python train.py --dataset="retinal OCT scans (Kermany 2017)" --moe_every=1 --one_sided=true
Rows from block 12 of a small image classifier, named by matrix and row number. Rows with one number within an expert belong to one neuron, the router's apart. Each number is 128 + 32 x the weight over its row's rms, rounded and kept within 0 to 255. All counts start at 0. After the name is the row's rms in percent of the matrix's.
Before each expert's rows are labels from the 100 images, of 14848, where the router gives the expert most weight on average: "responds to" is what is common among them; "place" is the part of the image that holds the peak. Only what is clearly more common there than usual is listed. The data: retinal OCT scans (Kermany 2017).
# router: router (model.blocks.12.mlp.router.weight, 4x512, trained with AdamW), inputs 74-147
# up: expert up (model.blocks.12.mlp.up, 4x256x512), inputs 74-147
# down: expert down (model.blocks.12.mlp.down, 4x512x256, transposed), outputs 74-147

# expert 0
responds to: finding: diabetic macular edema
place: top left
router.0 096 [ 99 187 171 149  54 133  94 137 141 149 128 143 193  86 139  98 173 174 132 100 132 118 137 116 145 117 150  94  61 114 166  64  67  97 113 125 182 117  63 152 132 127 118  67  88  89 148 105 105  87  80 161 124 130 126  87 103 126  68 122 133 180  72 144 121 126 116 132 106 120 129 124 138 132]
up.0 119 [170 156  85 183 138 121 134 123  76  54 154 139 114 147 139 171 155 174 148 136  95 136 125  94 129 153 103 134 140 149  83 109 160 130 158 166 147 144 156 177 124  69 108 168  98 130  82 129 168 101 116  64 146 123 141 177 184 177 119 138 114 125 101 162 131 165 143 117 127 164  97 125 129 152]
down.0 120 [172  86 145 157 128 157 172 164 143 127 108 162 132 120 101 117 107 120 144 133 152 132 117 160 157 130 101 122 200 190 190 169 144  81 130  79  94 134  75 161 147  87  95 163 174  91 127  94 112 128 149 150 136  68 115  86 121 117 108 131 141 126 155 149 138 118  83 167  65 173 134 116 149  62]
up.1 150 [183 129 154 135 123 140 148  93  96  85 133 184  96  76 160 130 125 101 151 172 149 164 130  54 189 124  78 132 101 110  79 144 159  81 217  79 167 102 119 157 141  88 141 172 172 113  96  85 149 109 112  69  38 128 138 145 173 175 128  91 139 109 121 105 117 165 179 105 111  74 162 104 165 208]
down.1 153 [ 57 163  88 108 133  81 144 131 103 124 177  90 127 128 117 170 121 122 108 126 131 166 105 100 147 120 172 137 108 142  83 120 157 163 103 121 103 199 159 181 114 167 180 122  85 169 138 181  88 146  96  97 149 153 145 133 109 120 146 117  60 139 142 145 166 151 188 152 180  87  93 141 108 150]
up.2 106 [160 158 110 170  73 142 108 119  95  83 148 193 143  86  90 123 161 180 189  88 120 177 126 100 131 108  95 157 151 180 122  94 146 115 113 221 211 141 131 152 197 138 176 134 154 151  93  92 114  62  85 107 182 112 143 166 200 123 137 134 133 162 128 160 154 142 144 128 130 162 130  84 153 168]
down.2 096 [184 139 157 144  99 190 106 123  83 138 109 197  95 101 101 114  89 132 104 136 104 117 107 112  77 117  95 146 137 190 161 126 167  89 146 134  84  68 104 109 130  57 122 128 110  76 141 126 160  88 142 134 146 146  93  88 135 124 127 173 140 137  83  83 106  67 130  66 108 131 157 105 135 108]
up.3 076 [107 106  92 151 165 169 139 164 192 138 140 157 130 111  96 100  90  84 222  66 132 126 159 122 118 155 106  72 207 106 122 112 139 146 124 129 146 110 133 164 140 205 121 121 160 152 137 138 150 139  78 102  92  41 153 143 177 173 116  77 126 142 148 136 142 150 154 154  92 112 152 194 179 173]
down.3 063 [153 141 160 208 120 111  97  96 114 125 151 142  97 144 129 115 116 147  75 159 126 132  91 112 138 140  95 184  94 183 166 147 153  87 150 121 159 138 136 111 150  52 140 152 139  96 132 137 168  79  92  51 141 128 133 128 103  68 111 137 135 138  74 118 145 123 159 149 100 143 135  77 149  97]
up.4 098 [192  97 131 157 129 160 154 113 146  88  92 137 107 113 121 132 101 128 114 101  87 128 162  50  82  95 101 126 174  91 106 127 181 124 171 118 144 151 149 121  76  85  23 166 140 141  89  30 177  84 136 158 107 152 122 169 113 151 158  93 189 122 151 143  99 146 143 112  88 118 183  91 140 175]
down.4 090 [165 163 181 111 170 128  83 129 117 134 148 219 151 104 106 119 108 147 158 133 116  50 158 123 106 139 153  88 117 114 160 122  94 133 137 136 137 105 151  56 178 141 158 125  96 128 119 126  92 159 136 104 104 141 108 106 200 149 161 171 141  90 141  80  62  86 136  51  95 114 107  89 161 182]
up.5 094 [114 134 106 149 109 133 118 107 125 151 102 152 118 100 182  83 170 124 102 175 121 143 109  97 144 146 128  83  80 142 105  91 136 138 152 176 104 131 167 141  93  68 150  97 173  62 104 116 135  79 125  68  94 127 183 142 130 197  98 195 120 116 112  35  85 186  46 144 118 150 151 145 146 146]
down.5 094 [128 114 130 114 169 146  87 132  87 124 114 125 130  63  80 121 124 165 149 109 169 125 132 137 112 162 146 141 191  51 104 148 113 152 137  97  96 136 116  76 153 184  48 151 117 133  85 104 169 164 122 158 100 174 118 162 162 177 166 144 146 119 151 142  98  99 115  81 130 135 134 166  84 109]
up.6 115 [126  85  62 119 112 166 133  99 152 125 119 147 107 123 140  61 172 110 105 138 115 154 120  57 144 111 115 160 136 113 123 119 191 107 144 170 144 106 115 117 174 106 139 134 140  83 118 147 171 117 197 125 154  91  39 146 115 135  64  71 144 134 106  89 158 159 124  78  99 158 157 112 148 118]
down.6 092 [ 90 126 104  92 120 106 144 121  71 102 109 108 127 143 137 123 142 138 106 149 131 176  60 109 158 125 113 161 115  81  77 125 124 180  94 135 197 135 124 174 142 158 133 116 131 173  77 150 134 104 119 110 113 179 165 113 134 115 125 165 122  89  67  70 141 130 158 162 142 120 172  87 152 128]
up.7 072 [177 114  82 134 123 109 151 138 128 139 105 118 145 205 120 130  94  93 166 170 120  71 168 132  88 110 153 141 136  99 107 123 102 174  92  98 134  64 139  83 105 176 117 139 135 154 179 144 150 170 153 202 110 145 190 145 152  93 160  86 159  84 138 146  91  63 165 111 134  72  96 116 157 115]
down.7 075 [ 87 159 152 138 132 139 149 130 121 133 152  95 155  93 169 151 137 127  72 147 110 138 174  84 145 117 174  83  74 105  81  89  80 128  94 141  69 175 106 103 113 133 160 109 108 124 126 167 113 147 106 138 142 138 103 103  98 143 127  93  87 158 129 129 161 126 139  80 127 119  95 156  75 168]
up.8 124 [123 148 162 154 105  97 181  99 210 172 118 154 155 120  98 142 168  75 159  97 127 166  98 161 171  90  93 136 133 124 196 140  83  86 122 118 147 128  89  96 106 150 192  99 158  84 124 172 127 139 131 133  80 104 110  71  70 147  92 124 163 143 183 117 190 123  84 191 145 119 114 173 103  83]
down.8 100 [143 101 150 175 166 111 182 101 150  81 147 158 134 107 121 146 158 132 131 113 144 122 146 156 116 113 145 153 101 103 169 157 143 149 150 124 117 181 100 155  78 163 102 107 104 159 167  93 131 104 100 140 158 125 128  94 127 100 141  86 104 173 177 215 140 135 142 160  56 106  80 214 146 155]
up.9 102 [200 141 101 109  86 161 163 138 104 116 108 129 176  62 117 120 111 145 178 157 135 129 117 109 146 131 143 118 117 131  95 130 143 148 110  87 122  75 144 174 123 113 198 125 142 106  88 122 148 103  75 138 110 183 138 200 168 166 104 118 180  64 130 149 143 143 138  67 122 155 106 143 135 128]
down.9 110 [129 209 110 137  70 126 136 149  77  70 146 103 148 163 145  67 187 180 157 112 128 106  67 140 108 169 165 110 143 136 149 155 105 152 125  91 153 104 110 138 141 138 133 146  85 121 127 129 141  96 133 161 144 125  79 125 167 121 109 143 165 104  92  86 126 173 152 104  91 135 115 162 178  98]
up.10 097 [145 184 137 165  91 181 200 106  93 171 133 167 140  96  88 115  97  70 142 195 166 163 107 112 140  92 147 188 165 158 175 184 127 112 159  59 106  50  78 120 191 104 145 104 140  63 166 113 139 156  96 112 109 174  76 180 153 106 138 101 183 107 149  66 128  58  79  91 171  90 112  77 146 106]
down.10 099 [158  92 139 110 119 131 135 130 172 139 137 140 137 109 121 164  92 120 197  87  89  58 160 118 100 162 160 113 116 136 172 135 154 144 139 121 125 120 132 122 131 199  86 120  74 137 115 109 115 156 135 133 126 131  94 136 167 124 169 127 112  91 173 133  56 117 184  77 152 105 113 133 122 164]
up.11 112 [152 174 126  52 170 104 135 170 170 115 145 188 217 171 146 133 105 154 176 132 113 122 106 119 135 144 144 116 130 130 177 122  79 131  98 119 156 143  99 141 146 164 130 126 103 126 174 144  77 126 110 160 131 153 132 129 145 178 126 134 120 135 139 157 108 158 123 165 100 117 158 106 193 172]
down.11 134 [175  86 120 196 162 183 136 112 119 147 117 138  93  95 136 160  91 103  83 170 116 109 175 160 121 118 107 138 130 164 164 148 149  83 151 114  92 101 107 107 119  75  98 140 175  58 142 102 135 171 181 178 121  76 142  63 129 102 146  68 126 147 140 146 129 135  69 121 135 158  74 128  67 114]
up.12 079 [ 55  66 127 194 112 107  94 143 144 102 105 170 115 117 111 151 197 116 156 120  62 143 125 118 132 110 129 128  94 130 189  81 122 113 126 143 111 184 114 139 119 177 120 104 109 127 125 145 191  62  81  86  98  95 110 162 120 170 107 167 170 163 132 113 165 147 172  69 158 148 156 150 118 146]
down.12 069 [131 100 118 177 127  91 158  81 122  81 136 141 112 133  96 113 120 136  98 135  94 162  91  99 178  99  83 141  86 190 152  56 124  77 143 182 126 129 158 147 131  45 158 133 171 116  94 158 123  51 137  48 160  95 148 115  80 128 115 109 138 137  84 136 149 148  91 175 124 148 150 102 197 140]
up.13 070 [108  91 126 164 139 135 172 173 103 104 118 142  87 135 151 148 138 142 144 121 100 109 131 101 101 168 108 134 149  55  69 120 164 125 119 121 123 177 148 207 152 150 129 139 129 115  77 177 127 107 114 122  83 121 114 145  99 131 156 130 134 163 172 136 119 145 147 135 108 108  89 171 139 176]
down.13 068 [129 157 128 122 171  74 107 121 137 114 132 135  99 117 132 215  68 121 116  99 155 113 111 180 107 170  80 161 146  89  84 101 136 126 119 154 145 202 142 159 124 159  97 128 134 156 136 141 111 105 108  97 143 133 192 140 101 132 154 150  70 155 127 167 163  97 122 181  97  89 133 136 121 165]

# expert 2
responds to: finding: choroidal neovascularization
place: centre
router.2 112 [157  95 156 128 197 189 136 110 101 155 102 106  90  93 128 243  63  75 118 138 132  85 122 192 139 119  35 151 139 118 103  72 139 108 158 144 136 146 122 129  61  63  97 160  95 122 144 145 122 187  82 109 101 123 120 124 120 130 118 104 107 155 142 193 149 102 110 204 141 127 118 110 104 123]
up.0 092 [179 151  89 150 193 186 131 161 134  95 117 145 155 147 179 114 129 166 141 156 143 103 148 141 203 175 138 149 131 110 112  81 153 141  97 194 141 141 131 106  84 134 116 117  73 105 123 129 157 114 137 120 182 132 151 119 120 133  98  86 194 143 159 133 161 129 173  87  77 168  80 103 144 167]
down.0 080 [106 130 145 128 123 177 145 125 131 131  76  95 146 141 173 120 130 131  52 144 199 149 191 156 100 120 113 146 149 173  83 133 134 138  82 138 168 120 117 109 117  93 128 109 195 124  99 158 107 148 186 157 148  82 130 127 129 132 116 107 110 124  91 148 119 168  62 162 101 160 164 112 124 127]
up.1 076 [159 133 121 127  77 146 135 154 120 120  95 136 168  84 107 127 135 141 161  76 125 109  63 135 161 184 158 153 149 114 213 129 127  98 177 112 108 110 115 169 124 121 177  80 139 142 156 119 161  98 177 170  74 126 138 109 175  89 127 153 126  90 151  94  84 148 153 115  94 135 147 140 139 139]
down.1 088 [105 157  87 137 114 112 143 187 108 101 111 115 165 179 107 102 147  89 165 117 155 113 111 167 127 130 135 105 158  93 118 182 119 167  99  60 133 119 145 118 112 175 153 103 153  95 106  72 138 160 149 155  66 112 160 194 182 131 135 108 131  94 128  75  85 135  95  95 151 147 145 167 122 139]
up.2 099 [107 188 125 126 151  64 186 173 152 136 164  69 134 166 127 146 139 122 112 198  80 136 130 114 118 143 130 100  92 109  91 153 127 141  95  85  89 102 139 159 143  99 151 158 141 151  84 146 121 160  90 170  90  62 147 147 124 110  74 108 110 118 152  80 109 152 180 164  75 127 172 149  85  86]
down.2 103 [181  45 139 159  82 132  74 175 105 110  39 136  65  96  49 166  47  87 129 115 114 120 120 168 140  92  54 150 146 135 205  85 170 122 181 111 117 115 139 124 155 122 134 170 180  77  86 126 127 155 185 104  82 134 161 152 133 136 164 194 125 149  59 139 107 111 124 142 144  97 136 162  94 135]
up.3 099 [136 135  52 137 134 136 166 164 127 139  71 157  95 179 175 146 126  22 146 174 159 183 139 155 116 121 134  99 159 149 160 140 120 182 142 167  69  91 110 134 146  61 194  64 117 115 162 166 101 146 164  92  76 122 174 142 224 111 113 147 130 102  65  68 161 145 114 141 140  93  90  95 163 124]
down.3 114 [174  69 101 155 116 166 135  83 133 101  95 162  82 145 131 116 171 132 155 117  87 118 133 138 125  92 145  98  68 111 169  67  83  95 142 152  79  97 136 143 129 113 147  68 104 110 193 158 185  57 171  95 161 121 127 112  84 107 112 129 182 152  91 145 133 158 140 133 105 137  82 153 167 169]
up.4 129 [ 94 193 119  94 143 110  97 137 180 169 165  85 148 206 103  93 136 191 117  82 136 112 128 107 117 161 214  69 105  95 169 133 125 125 138  71  94 129 135 119 171 173 104 146  63 137 154  90 146 153 158 140 171  79 102 149 108  90 140 117 176  80 160 115 151 130 136 121  79 137  83 183 105 131]
down.4 154 [132 149 105 142 130 137 149 101 167 147 151 159  84 174 109  77 130 111  85 153 125 172 155 112 142 118 131 131  86 155 170 112 126  78 180 176  99 114 130 156 110 102 140 107 139  89 161 124 101 101 153  64 161  70 157  89  53 103  94  91 108 162 153 145 171 149 117 189  90 100  53 132 152 144]
up.5 113 [100 112  63 139 117 173  71 153 127 111 127 100 138 141 165 133 107 123 161  74 131 130 121 179  82 158 159 116 162 118  50  85 103 144 128 207 119 127 161 162 131 119 102 127 126 125 121 180 171 136 164 105 132  99 129 181 151 121 123 171 136 126 144 157 103 174 143 130 131 219  87 145 105 129]
down.5 107 [145 167 118 131 146 198 154  64  78 140 113 100 152  67 184 149 171 201  48 123 202 140 173 155 120 206 147 137 176 159  90 157 166 139 120 122 100 148 122 123 104 101  72 131 154 148  88 114 105 135 112 164 108 143 146 145 141 180 149 134 133 111 145 161 133 167  82 140  81 125 122 145  99 147]
up.6 073 [135 102 102 121 127  90 137 141 153 128 121 140 163 163 127 111  56 145  95 128 112 112 129 124 125 129 122  59 218 139 117 184 151 114 194 149  80  95 144 162 176  89 146 151 134 102 128 185 158 125 178  93 105  89 121 142 113 216 133 212 205 102 155  78 169 116 118 116 128 139 128  86 125  81]
down.6 064 [167 197  88 179 138 100 162  67 137 126 105 146 103 125  94 125 169 108 160 117 102 182 126 133 166 113 131 130 120 167 146 130  98  89 170 124 110 189 128 232  93  96 145 111 134 112 129  79 146  49  92  91 138 114 138 129 114 101  79 109  62 188 161 190 177 164 126 180  71 156 104 140 164 167]
up.7 086 [ 71  94 129 160  80 157  99 124 126 107 129 144 127 112 189 110 178 188 118  79  60 180  76 186  82 159 138 102 150  81 105 111 112 166 144 164 143 128  90 141 123 105 122 156 139 147 106 111 162 166 129 136 148 157 130 147 165 170 152 137 169 155 159 124 123 175 116 118  80 102 141 119 180 146]
down.7 073 [152 162 118  71 127 158  61 173 148 159 132 143 134 198  97  92  81  78 180 122 129  62 141 171 126 135 108 162 122 134 148 141 129 170 122 117 121  81 137  83 148 120  96 116  83 127 147 127  96 149 139 139 112 145 121 119 157 124 135 156 135 128 101 100  91 102 174  91 186 120 142 130 136 122]
up.8 107 [120 182  89 151  76 129 134 149 100 171 177 133 148 181 159 119 131 100 183 175 134 130 165 126 114 119 134  85 175 185  83 175 124 116 126  96 122  76 128 141 139 173 147 102 165  84 177 125 121 131 152 125 133 105 149 170 167  52 114 118  90 119 111  84 156 162 110  97 128 159 137 107 128 124]
down.8 106 [143  87 112 166  85  93 130 121 120  40  93 137  76 110  80 131 147 120 146  98  86 149  96 138 151  84 107 112 133  80 188  67 125 160 164 134  85 164 128 150 118 113 176 174 117 118 104 124 120 131 151  60 116 145 132 149 122 137 137 120 145 168 100 139 143 155 180 174 182 136 101 193 174 131]
up.9 127 [157 136 104 143 121 129 142 122  91 164  58 136 100 153  82 164 115  80 139 149 160 168 155 169 136 118 131 133 169 165 132 127 111 121 124 133 100 135 149 144 175 128 175 105 227  77 106 151  77 166 174 109  63  90 160 155 125 110 132 164 118  81 164 115 167 109  92 163 151 150 134 125 129  77]
down.9 137 [168  98 152 120 141 104  87 126 140 131 143 171 133  97 151 180 138 109 143 157  96  86 107 127 156  74 106 134  73  58 107  98  79 167 104 140 119 138 103 101 150 116 155  93  79 153 187 164 126 115  97 121 134 179  64  93 148  85 128 122  85 181  86 135 159  73 171 115 127 126 165 122 126 159]
up.10 090 [145 164 111 187 119  78 157 174 135  90 173 140 142 153 160 163 103 135 112 140 120 133 165  74 121 115 104 137 126 131 104 171 148 121 147  86 133 113 150 136 186 134 117 116 176 186  93 133 154 114 146 133  95 143 121 129 155 112 130 140 108 112 130 102 130 156 191 119 129 146 154 100 155 127]
down.10 085 [ 82 130 153 125 132 115 150 109  83 156 224 121 169 113 113  97 187 167 155 124 131 130 133  73 148 165 203  59 150 209  93 156 111 127  98 117  96 127 130 103 107 151 149 116  99 174 146 195  82 146  84 161 182 163  84  85 130 139  99 152 151 106 155 132 125 130 116  97 138 129 139  91 163  73]
up.11 097 [ 85  86  98 121 165 117 180 141 177 123 108 133 122 175 143  89 128 104 123 143 108 140 149 126 144 139 212 129 125 112 186  96  92 163 115 120 124 124 144 163 123 118 168 118 209 115 121 190  68 156 138  36  83  94 143 163 109 150 143 134 167  44 134  54 129 165 142 165 167  76 111 157 163 147]
down.11 089 [189  98 117 177 124 174 100 180 108  82  98 186 126  92 103 185  85 131 155  98 117  94 128 199 129  75 106 159 121  96 120 124 122 126 109 127 116 135 107 107 138 137 107  94 115 138 147 140 170 122 166 144  97 188 145 151 163  93 153 126 144 200  76 184 113  99 153  71 196 143 118 162 133 179]
up.12 132 [175 107 113 130 129 138 138 154 155 105  75 143  89 133 144 124 120 114 145  82  82  83 109 104  68 116  69 137  77 121 139  99 101  98 197 110 157 132 133  85  70 107  94 187 120 105 129  75 142  99 127 123 147  98 123 103  96 104 156 116 183 147  97 151 141 109 130 144 127  88  97 110 150 140]
down.12 136 [138  90  98 202 146 127 136 118 138 103 135 178  90  96  65  97 126 152 101 135  85 148 117 134 155  69 105 148 127 132 158 112 111  96 196 176 136 147  63  89  90  83 134 174 104 122 113 108 174 109 113 106 138 147 123 105 104 113  94 127 199 233 147 141 155  82 143 144 156 173  93 121 142  74]
up.13 100 [131  95 141 115 116 151 136  99 204 107 162 177 141 161 152 119  98 123 129 134 145  88 120  75 100 183  87 161 105 116 131 143 175 154 195 134 181  91 149 105 152  83 140 130 109 137 175 112 153 145 130  79 168 187 128 130 144 142 161 123 143 133 122 107  79 136  95 138 115  99 162  80 201 169]
down.13 091 [161 130 173 171 151 109 179  92  89  87 162 187 126  94 112 138 143 164 115 110  86 110 140 100  83  93 186 114 117 118 195  71 104  93 163 119  98 131 122 100 133 105 116 149  89 133 117  98 103 131 118 105 141 142  87 105 130 109 158 122 135 151 170 121 114  94 140 106 102  83  72 138 183 144]

# expert 1
responds to: finding: diabetic macular edema
place: middle right
router.1 093 [ 51 138 132 134 132 152 110 114 143 208 153 109 195 117 136  83 108 150  62 112 186 134 156 111 144 123 164  87 172 128 177 165 161 125 101 115 168 110 143 133 138 122 131 127  71 155 146 132 113 136 121 155 161 108 111  88 129 118 119 149 147 131 101 187 158  88 118 100 184 114 140 162 126 117]
up.0 072 [198 115 112 160  62 152 116 203 172 153  55  99 117 131 103 157  78  46 183 119  91 118 109 102  97 113 138  89 156 126 138 117  80 131  84 107 143  89 146 119 135 125 114 100 158  39 118 113 167 109 146 147  75  73 130 162 183 141 203 190  74 111 149 102 120 116 145  72 161 157 151 156 130 134]
down.0 060 [142 196  96  75 189 165 135 147 202 117  92 140 148 134 133 133 111 127 101  99 182 127 211 179 145 122 121 129 115 110 117  88 103 110  61 180 133 119 138 108 126 223 145  95 160 123 138 130  99 134 147 178 128 107 161  92  86 150 107 130 100 117 109 120 117 130  92 153 112 125 131 127  70 111]
up.1 096 [117 166  88 136  94 114 156 161  85 126 161  89 162 106 118  87  77 112 141 138 147 172 152 120 162 147  89 150 163 123 133 118 163 205  64  83 139  70 126 133 142 145 205 155 145 163 129 166 161 124 149 222 155 148  62 201 183  90 106  56 135 109  91 117 127 136 166 108 145 125 186  90 129 100]
down.1 103 [129 111 129 155 103 160 133  83 131 144 109 126 158  86 111 186  77 126 100 121 192 136 118 147  94 159 119 145 150 134 148 121 136 116 117 107 134 121 156 123 132 119 136 119 174 119 111  81  95 179 103 137  92 145 131 167 172 108 178 122 116 110 129 119  91  97  91 107 118  72 133 117 137 174]
up.2 122 [116 116 108  94 194 104 183 117 150 164 153 145  90 163  85  90 150 114 141  87 167 118 202  96 113 181 153 148 149  91 182 173 172 157 127 148 128 132 107 155 152 175 112 118 121 134 110 151 118 127 166 128 134 107 132 125 127 132 122 160 103 183 170 175 179 128 166  99  96  47 101 185  87 147]
down.2 120 [ 84 165 106 119 118 144 164 102 150  92 105 105 125 163 128  79 127 113 150  96 141 165 133 181 130 113 174 113 171 133 156 115 108 111 149 155  88 111 125 157 120 168 159  97 103 145 154 137 102 144 176 122 113  83 160 135 119 136  84 119 150 120 160 138 120 179 122 174 137 138  84 162 164 120]
up.3 101 [178 121 134 103 166 120 167 221 183 180 111 116 136 176 158 159 105  75 172  77 131 112 178  98 119 139 137 100 138  78 184 103  82 137 128 132 101  85 187 119 171 151  97 124 134  76 165 146 167 171 201 156 164  70 133 129 120 147 156 143  98 129 143  92 120 123 164 112 116 142 143 131 133 108]
down.3 089 [ 99 193 116 139 121  84  69 176 143 143 185 134 134 132 132 139 124 133 129 117  89 117 103  94 147 140 139 114 103 152 145  97 112  89 142 144 155 182 142 119 146  92 175 181  87 147 179 175  56 161  76 133 136 121 116  97 111 116 117 150  82 151 101 134 176 137 137 181 135 116  89 107  99  85]
up.4 104 [139 116 122 171 143 143 151 116 139 123  94 131  99 108 109 108 131 174 116 141 183 138 134 158 111 146 103  60 124 129 159 124 180 166 144 143  75  96 108 161 115  95  97 130 117 106 156 179 183 169  99  99 144 213 115 119 119 173  97 117 162  51 149 127  99 140 150 170 102 107 101  48 161 151]
down.4 109 [138 122 177 134 143 114  91 161 155 179 159 188 132  82 104 169  84 125 153 164 125  98 163 139 111 106 123 127  81 101 121  74 113 171 132 145 124 159 166 120 148 147 142 131 100 143 162 140  97 117  86 101 117 179 107  83 162  72 150 122  66 160 121 147 149  74 216 119 108  96 111 117 140 173]
up.5 114 [112 148 150 130 150 199 105 103 150 192  92 197 128 128  95 120 106 146 134 117 156 144 181 152 162 148 156 157 101 158 154 114 145 186 115 136  57  73 132 120 210 121 132  50 104  84 162 162 111 157 132  85 133 160 105 145 166 141 101 136 149 101  86 101  98 161  93 140  97 111 143  91 132 193]
down.5 103 [131  83 152  75 165  98 134 134 143 172 137 143 111 172 164  95 221 102 227 100 109 111 118 128 126 158 172  60 103  89 156 200  72 149 146  75  91 103 131 125 130 198  88  90  51 105 159 113 171 124 153 144 131 114 129 100 126 105 139  86 131  78 194 123  95 113 148 114  92 142 136 122 135 150]
up.6 086 [152 126 126 101 114 137 144 170 128 103 118 148 176 131  93  96 126 132 204 149 119 116 132 145 106 154 125 150 137  86 105 120 142 127 176 154  65 107 141 176 163  96 122 132 138  97 135 103 179 108  84 103  91 136 150 144 162 206 112 119 121  96 203 149 133  97 114 148  85  91 159  95 192 143]
down.6 066 [197 155 147 125 107 157 109 116 126 156 105 150 125 121 173 164 142  77 112  95 146 148 153 144 114 136  90 107 133 183 125 186 141 121 110  45 120  80  98 132 135 121 194  97 157  74 155  68 132 154 149 159 124 118  83 161 165 114 147 137 103 118 122 129 122 106  92  69 133 131 102 146 102 157]
up.7 078 [180 132 107 205 117 188 100 124 134 140 129 144 133 105 151 153  86 114 165 206 126 126 149 153  74 120  66 184 104 169 156 113 141 166 136 187 122  42 115 148  86  98 139 114 163  97 148 133 148  97 125 160 116 137 143 142 149 102 105 139 168 157 123  98 134 190 130 119 156 117 120  69 188 157]
down.7 063 [130 130 148 127 124  80  61 114 132 137 130 138  85 100  52 106  90 119 137 166 133 140  97  94 148 139 110 156 110 102 173  94 114 125 177 177 130 115 162 116 137 117  99 190  79 139 144 142 139  94  76 110 166 130 112  94 101 104 117 141 145 119 173 139 160 104 210 164 120  84 138 131 115 104]
up.8 096 [191 132 167 160  97  77 126 105 139 162 136 152 143 130 125 182 129 105 169 214 132  90 166 161 124 104 107 140  72 139 120 133 128 167 125 129 103  87 101 135  77  81 182 120 180 133 203  79 149 149 105 159  84 180 122 120 164 108 127 106  76 143 142 173 176 107 157 119 165 110 152  78 149 177]
down.8 092 [133 132 163 197 115 115 159 123  98  96 160 160  98 159  96 105 156 139 131 119  91 133 111  99 131 119 129 109  79 142 179 123 114  96 182 103  89 115 120 170 126 116 150 130 105  84 103 138 128  88 135  70 146 151 129 107 104 117 120 182 154 134  94 115 144 108 142 109 143 126  34 148 173 134]
up.9 097 [135  61  52 187 112 134 143 104  98  98 122 111  79 143 132 148 156 131 182 123 153  82 158 119  93 120  68 178  87 153 136 141 137 158 120 114 118 125 125 118  61  84 104 155 169 116 144 145 193 150 138 151 124 181 111 176 151 148 125  57 170 136 109 162 137 137 176 121 116 103 127  55 146 167]
down.9 114 [138 173 212 137 151 119 129 157 161 172 193 121 160 116 172 153  85 138  70 219 154  77 154 102 130 170 123 135 145 150 103 151 166 132 100 138 183 136 133  71 143  78 105 167 122 123 116 168  63 178  86 140 143 153  93  58 126 116 140 156 103 110 137  97 135 106 145 115  89  87 126  84  89  73]
up.10 095 [158  64 120 129 127 163 205 106  98 106 118 100 133 157  77 181 127  85 158 146 143 179 191 176  99 134 136 179 138 136 151  91 123 101  84 138 106 129 145 136  95 145 121 139 137 138 156 132 141 163 122 119 112 159 101 171 118 138 148  24 112 145 185 180 179 142 102 134 119 104  78 111 115 101]
down.10 097 [143 161 127 139 136 158 138  98 126 122 130 166 134 167 186  89 154 116  73 161 166 143 138 141 137 137 104 107 103 160  88 144 117  97 103 130 165 134 140  88 146  68 111  73 197  98 123 145 108 106 136 101 113  53 166 108 109 158 126 101 123 121 122  90 141 143  32 128 123 198 137 142 157 150]
up.11 087 [158 161  99 109 120 110 141 178 106 150 138 124 122  95 121 124 138 186 174 147  89 109  96  70 124 177 193 132 140 110 102 150 175 101 134 111  88 128 188 119 147 134 139 164 101  88 121 122 202 126 120 172 147  77 160 156 121 169 113 149 122 159 163  93 101 118 181 120 125 139 179 106 118 148]
down.11 087 [ 78  89 109  99  77 109  77 122  86 124  82 129 114 132  75 126 128 153 170  86 121 136  51 140  91 126  99 140 117 122 174  48 181 125 136 133 109 148 140 183 127 162 173 140  90 149 134 181 159 103 126 106 139 149 125 180 117 143 132 179 170 119  74 136 103 149 140 147 166  88 169 153 153 155]
up.12 133 [146 121 112  80 119 148 164 116 143 110 119 160 179 104  94  63 113 146 119 107  99 143 138 158 133  71 181 192 138 114 153  98 131 129 127  95 206  47 113 113 159 154 153 134 128 159 116 165 181 113 157 154 137 136 118 179 101 153 110 109 196 151 136 163  76 137  98 114 153 106 191 134 124  78]
down.12 132 [ 97  90 142  83  93 134 144 114  79  77 100  64 132 141 172 125 180 167 137  83 129  99 113  89 109 172 149 111 167 135 140 139 146 154  79  39  98 133 123 109 146 132  83 101  93 174 128 196 138 139 138 135 157 148  74 136 122 164 195 114 166  57  90 133  95 157  81 101 104 142 178 121 145 150]
up.13 077 [171 136 109 146 152 147 177 174 185 116 149 180 190 162 151 161 159 154 160 149 127 176 178 112 112 148 170 151 184 109 166 130 147 118 168 112  91 118 108 148 160  73 142 115 182 107 103 130  99 132 185 133  44 125 139 148 187 162 115 160 139 104 122  37 130 145 150 155 107 144 123  95 154  97]
down.13 074 [128 168 103  59 125 141 158 137 195 150 154 107 168 166 155 112 155 121 131 148 182 150 133  93 172 130 124 122 141 114  52 127 123 192  93 119 141 126 132 119 115 141 141  72 153 143 152  92 116 142 119 183 165 143 119 134 133 132  82  74 131 123 105 113 122 158 124 154 136 138 154  89 121 115]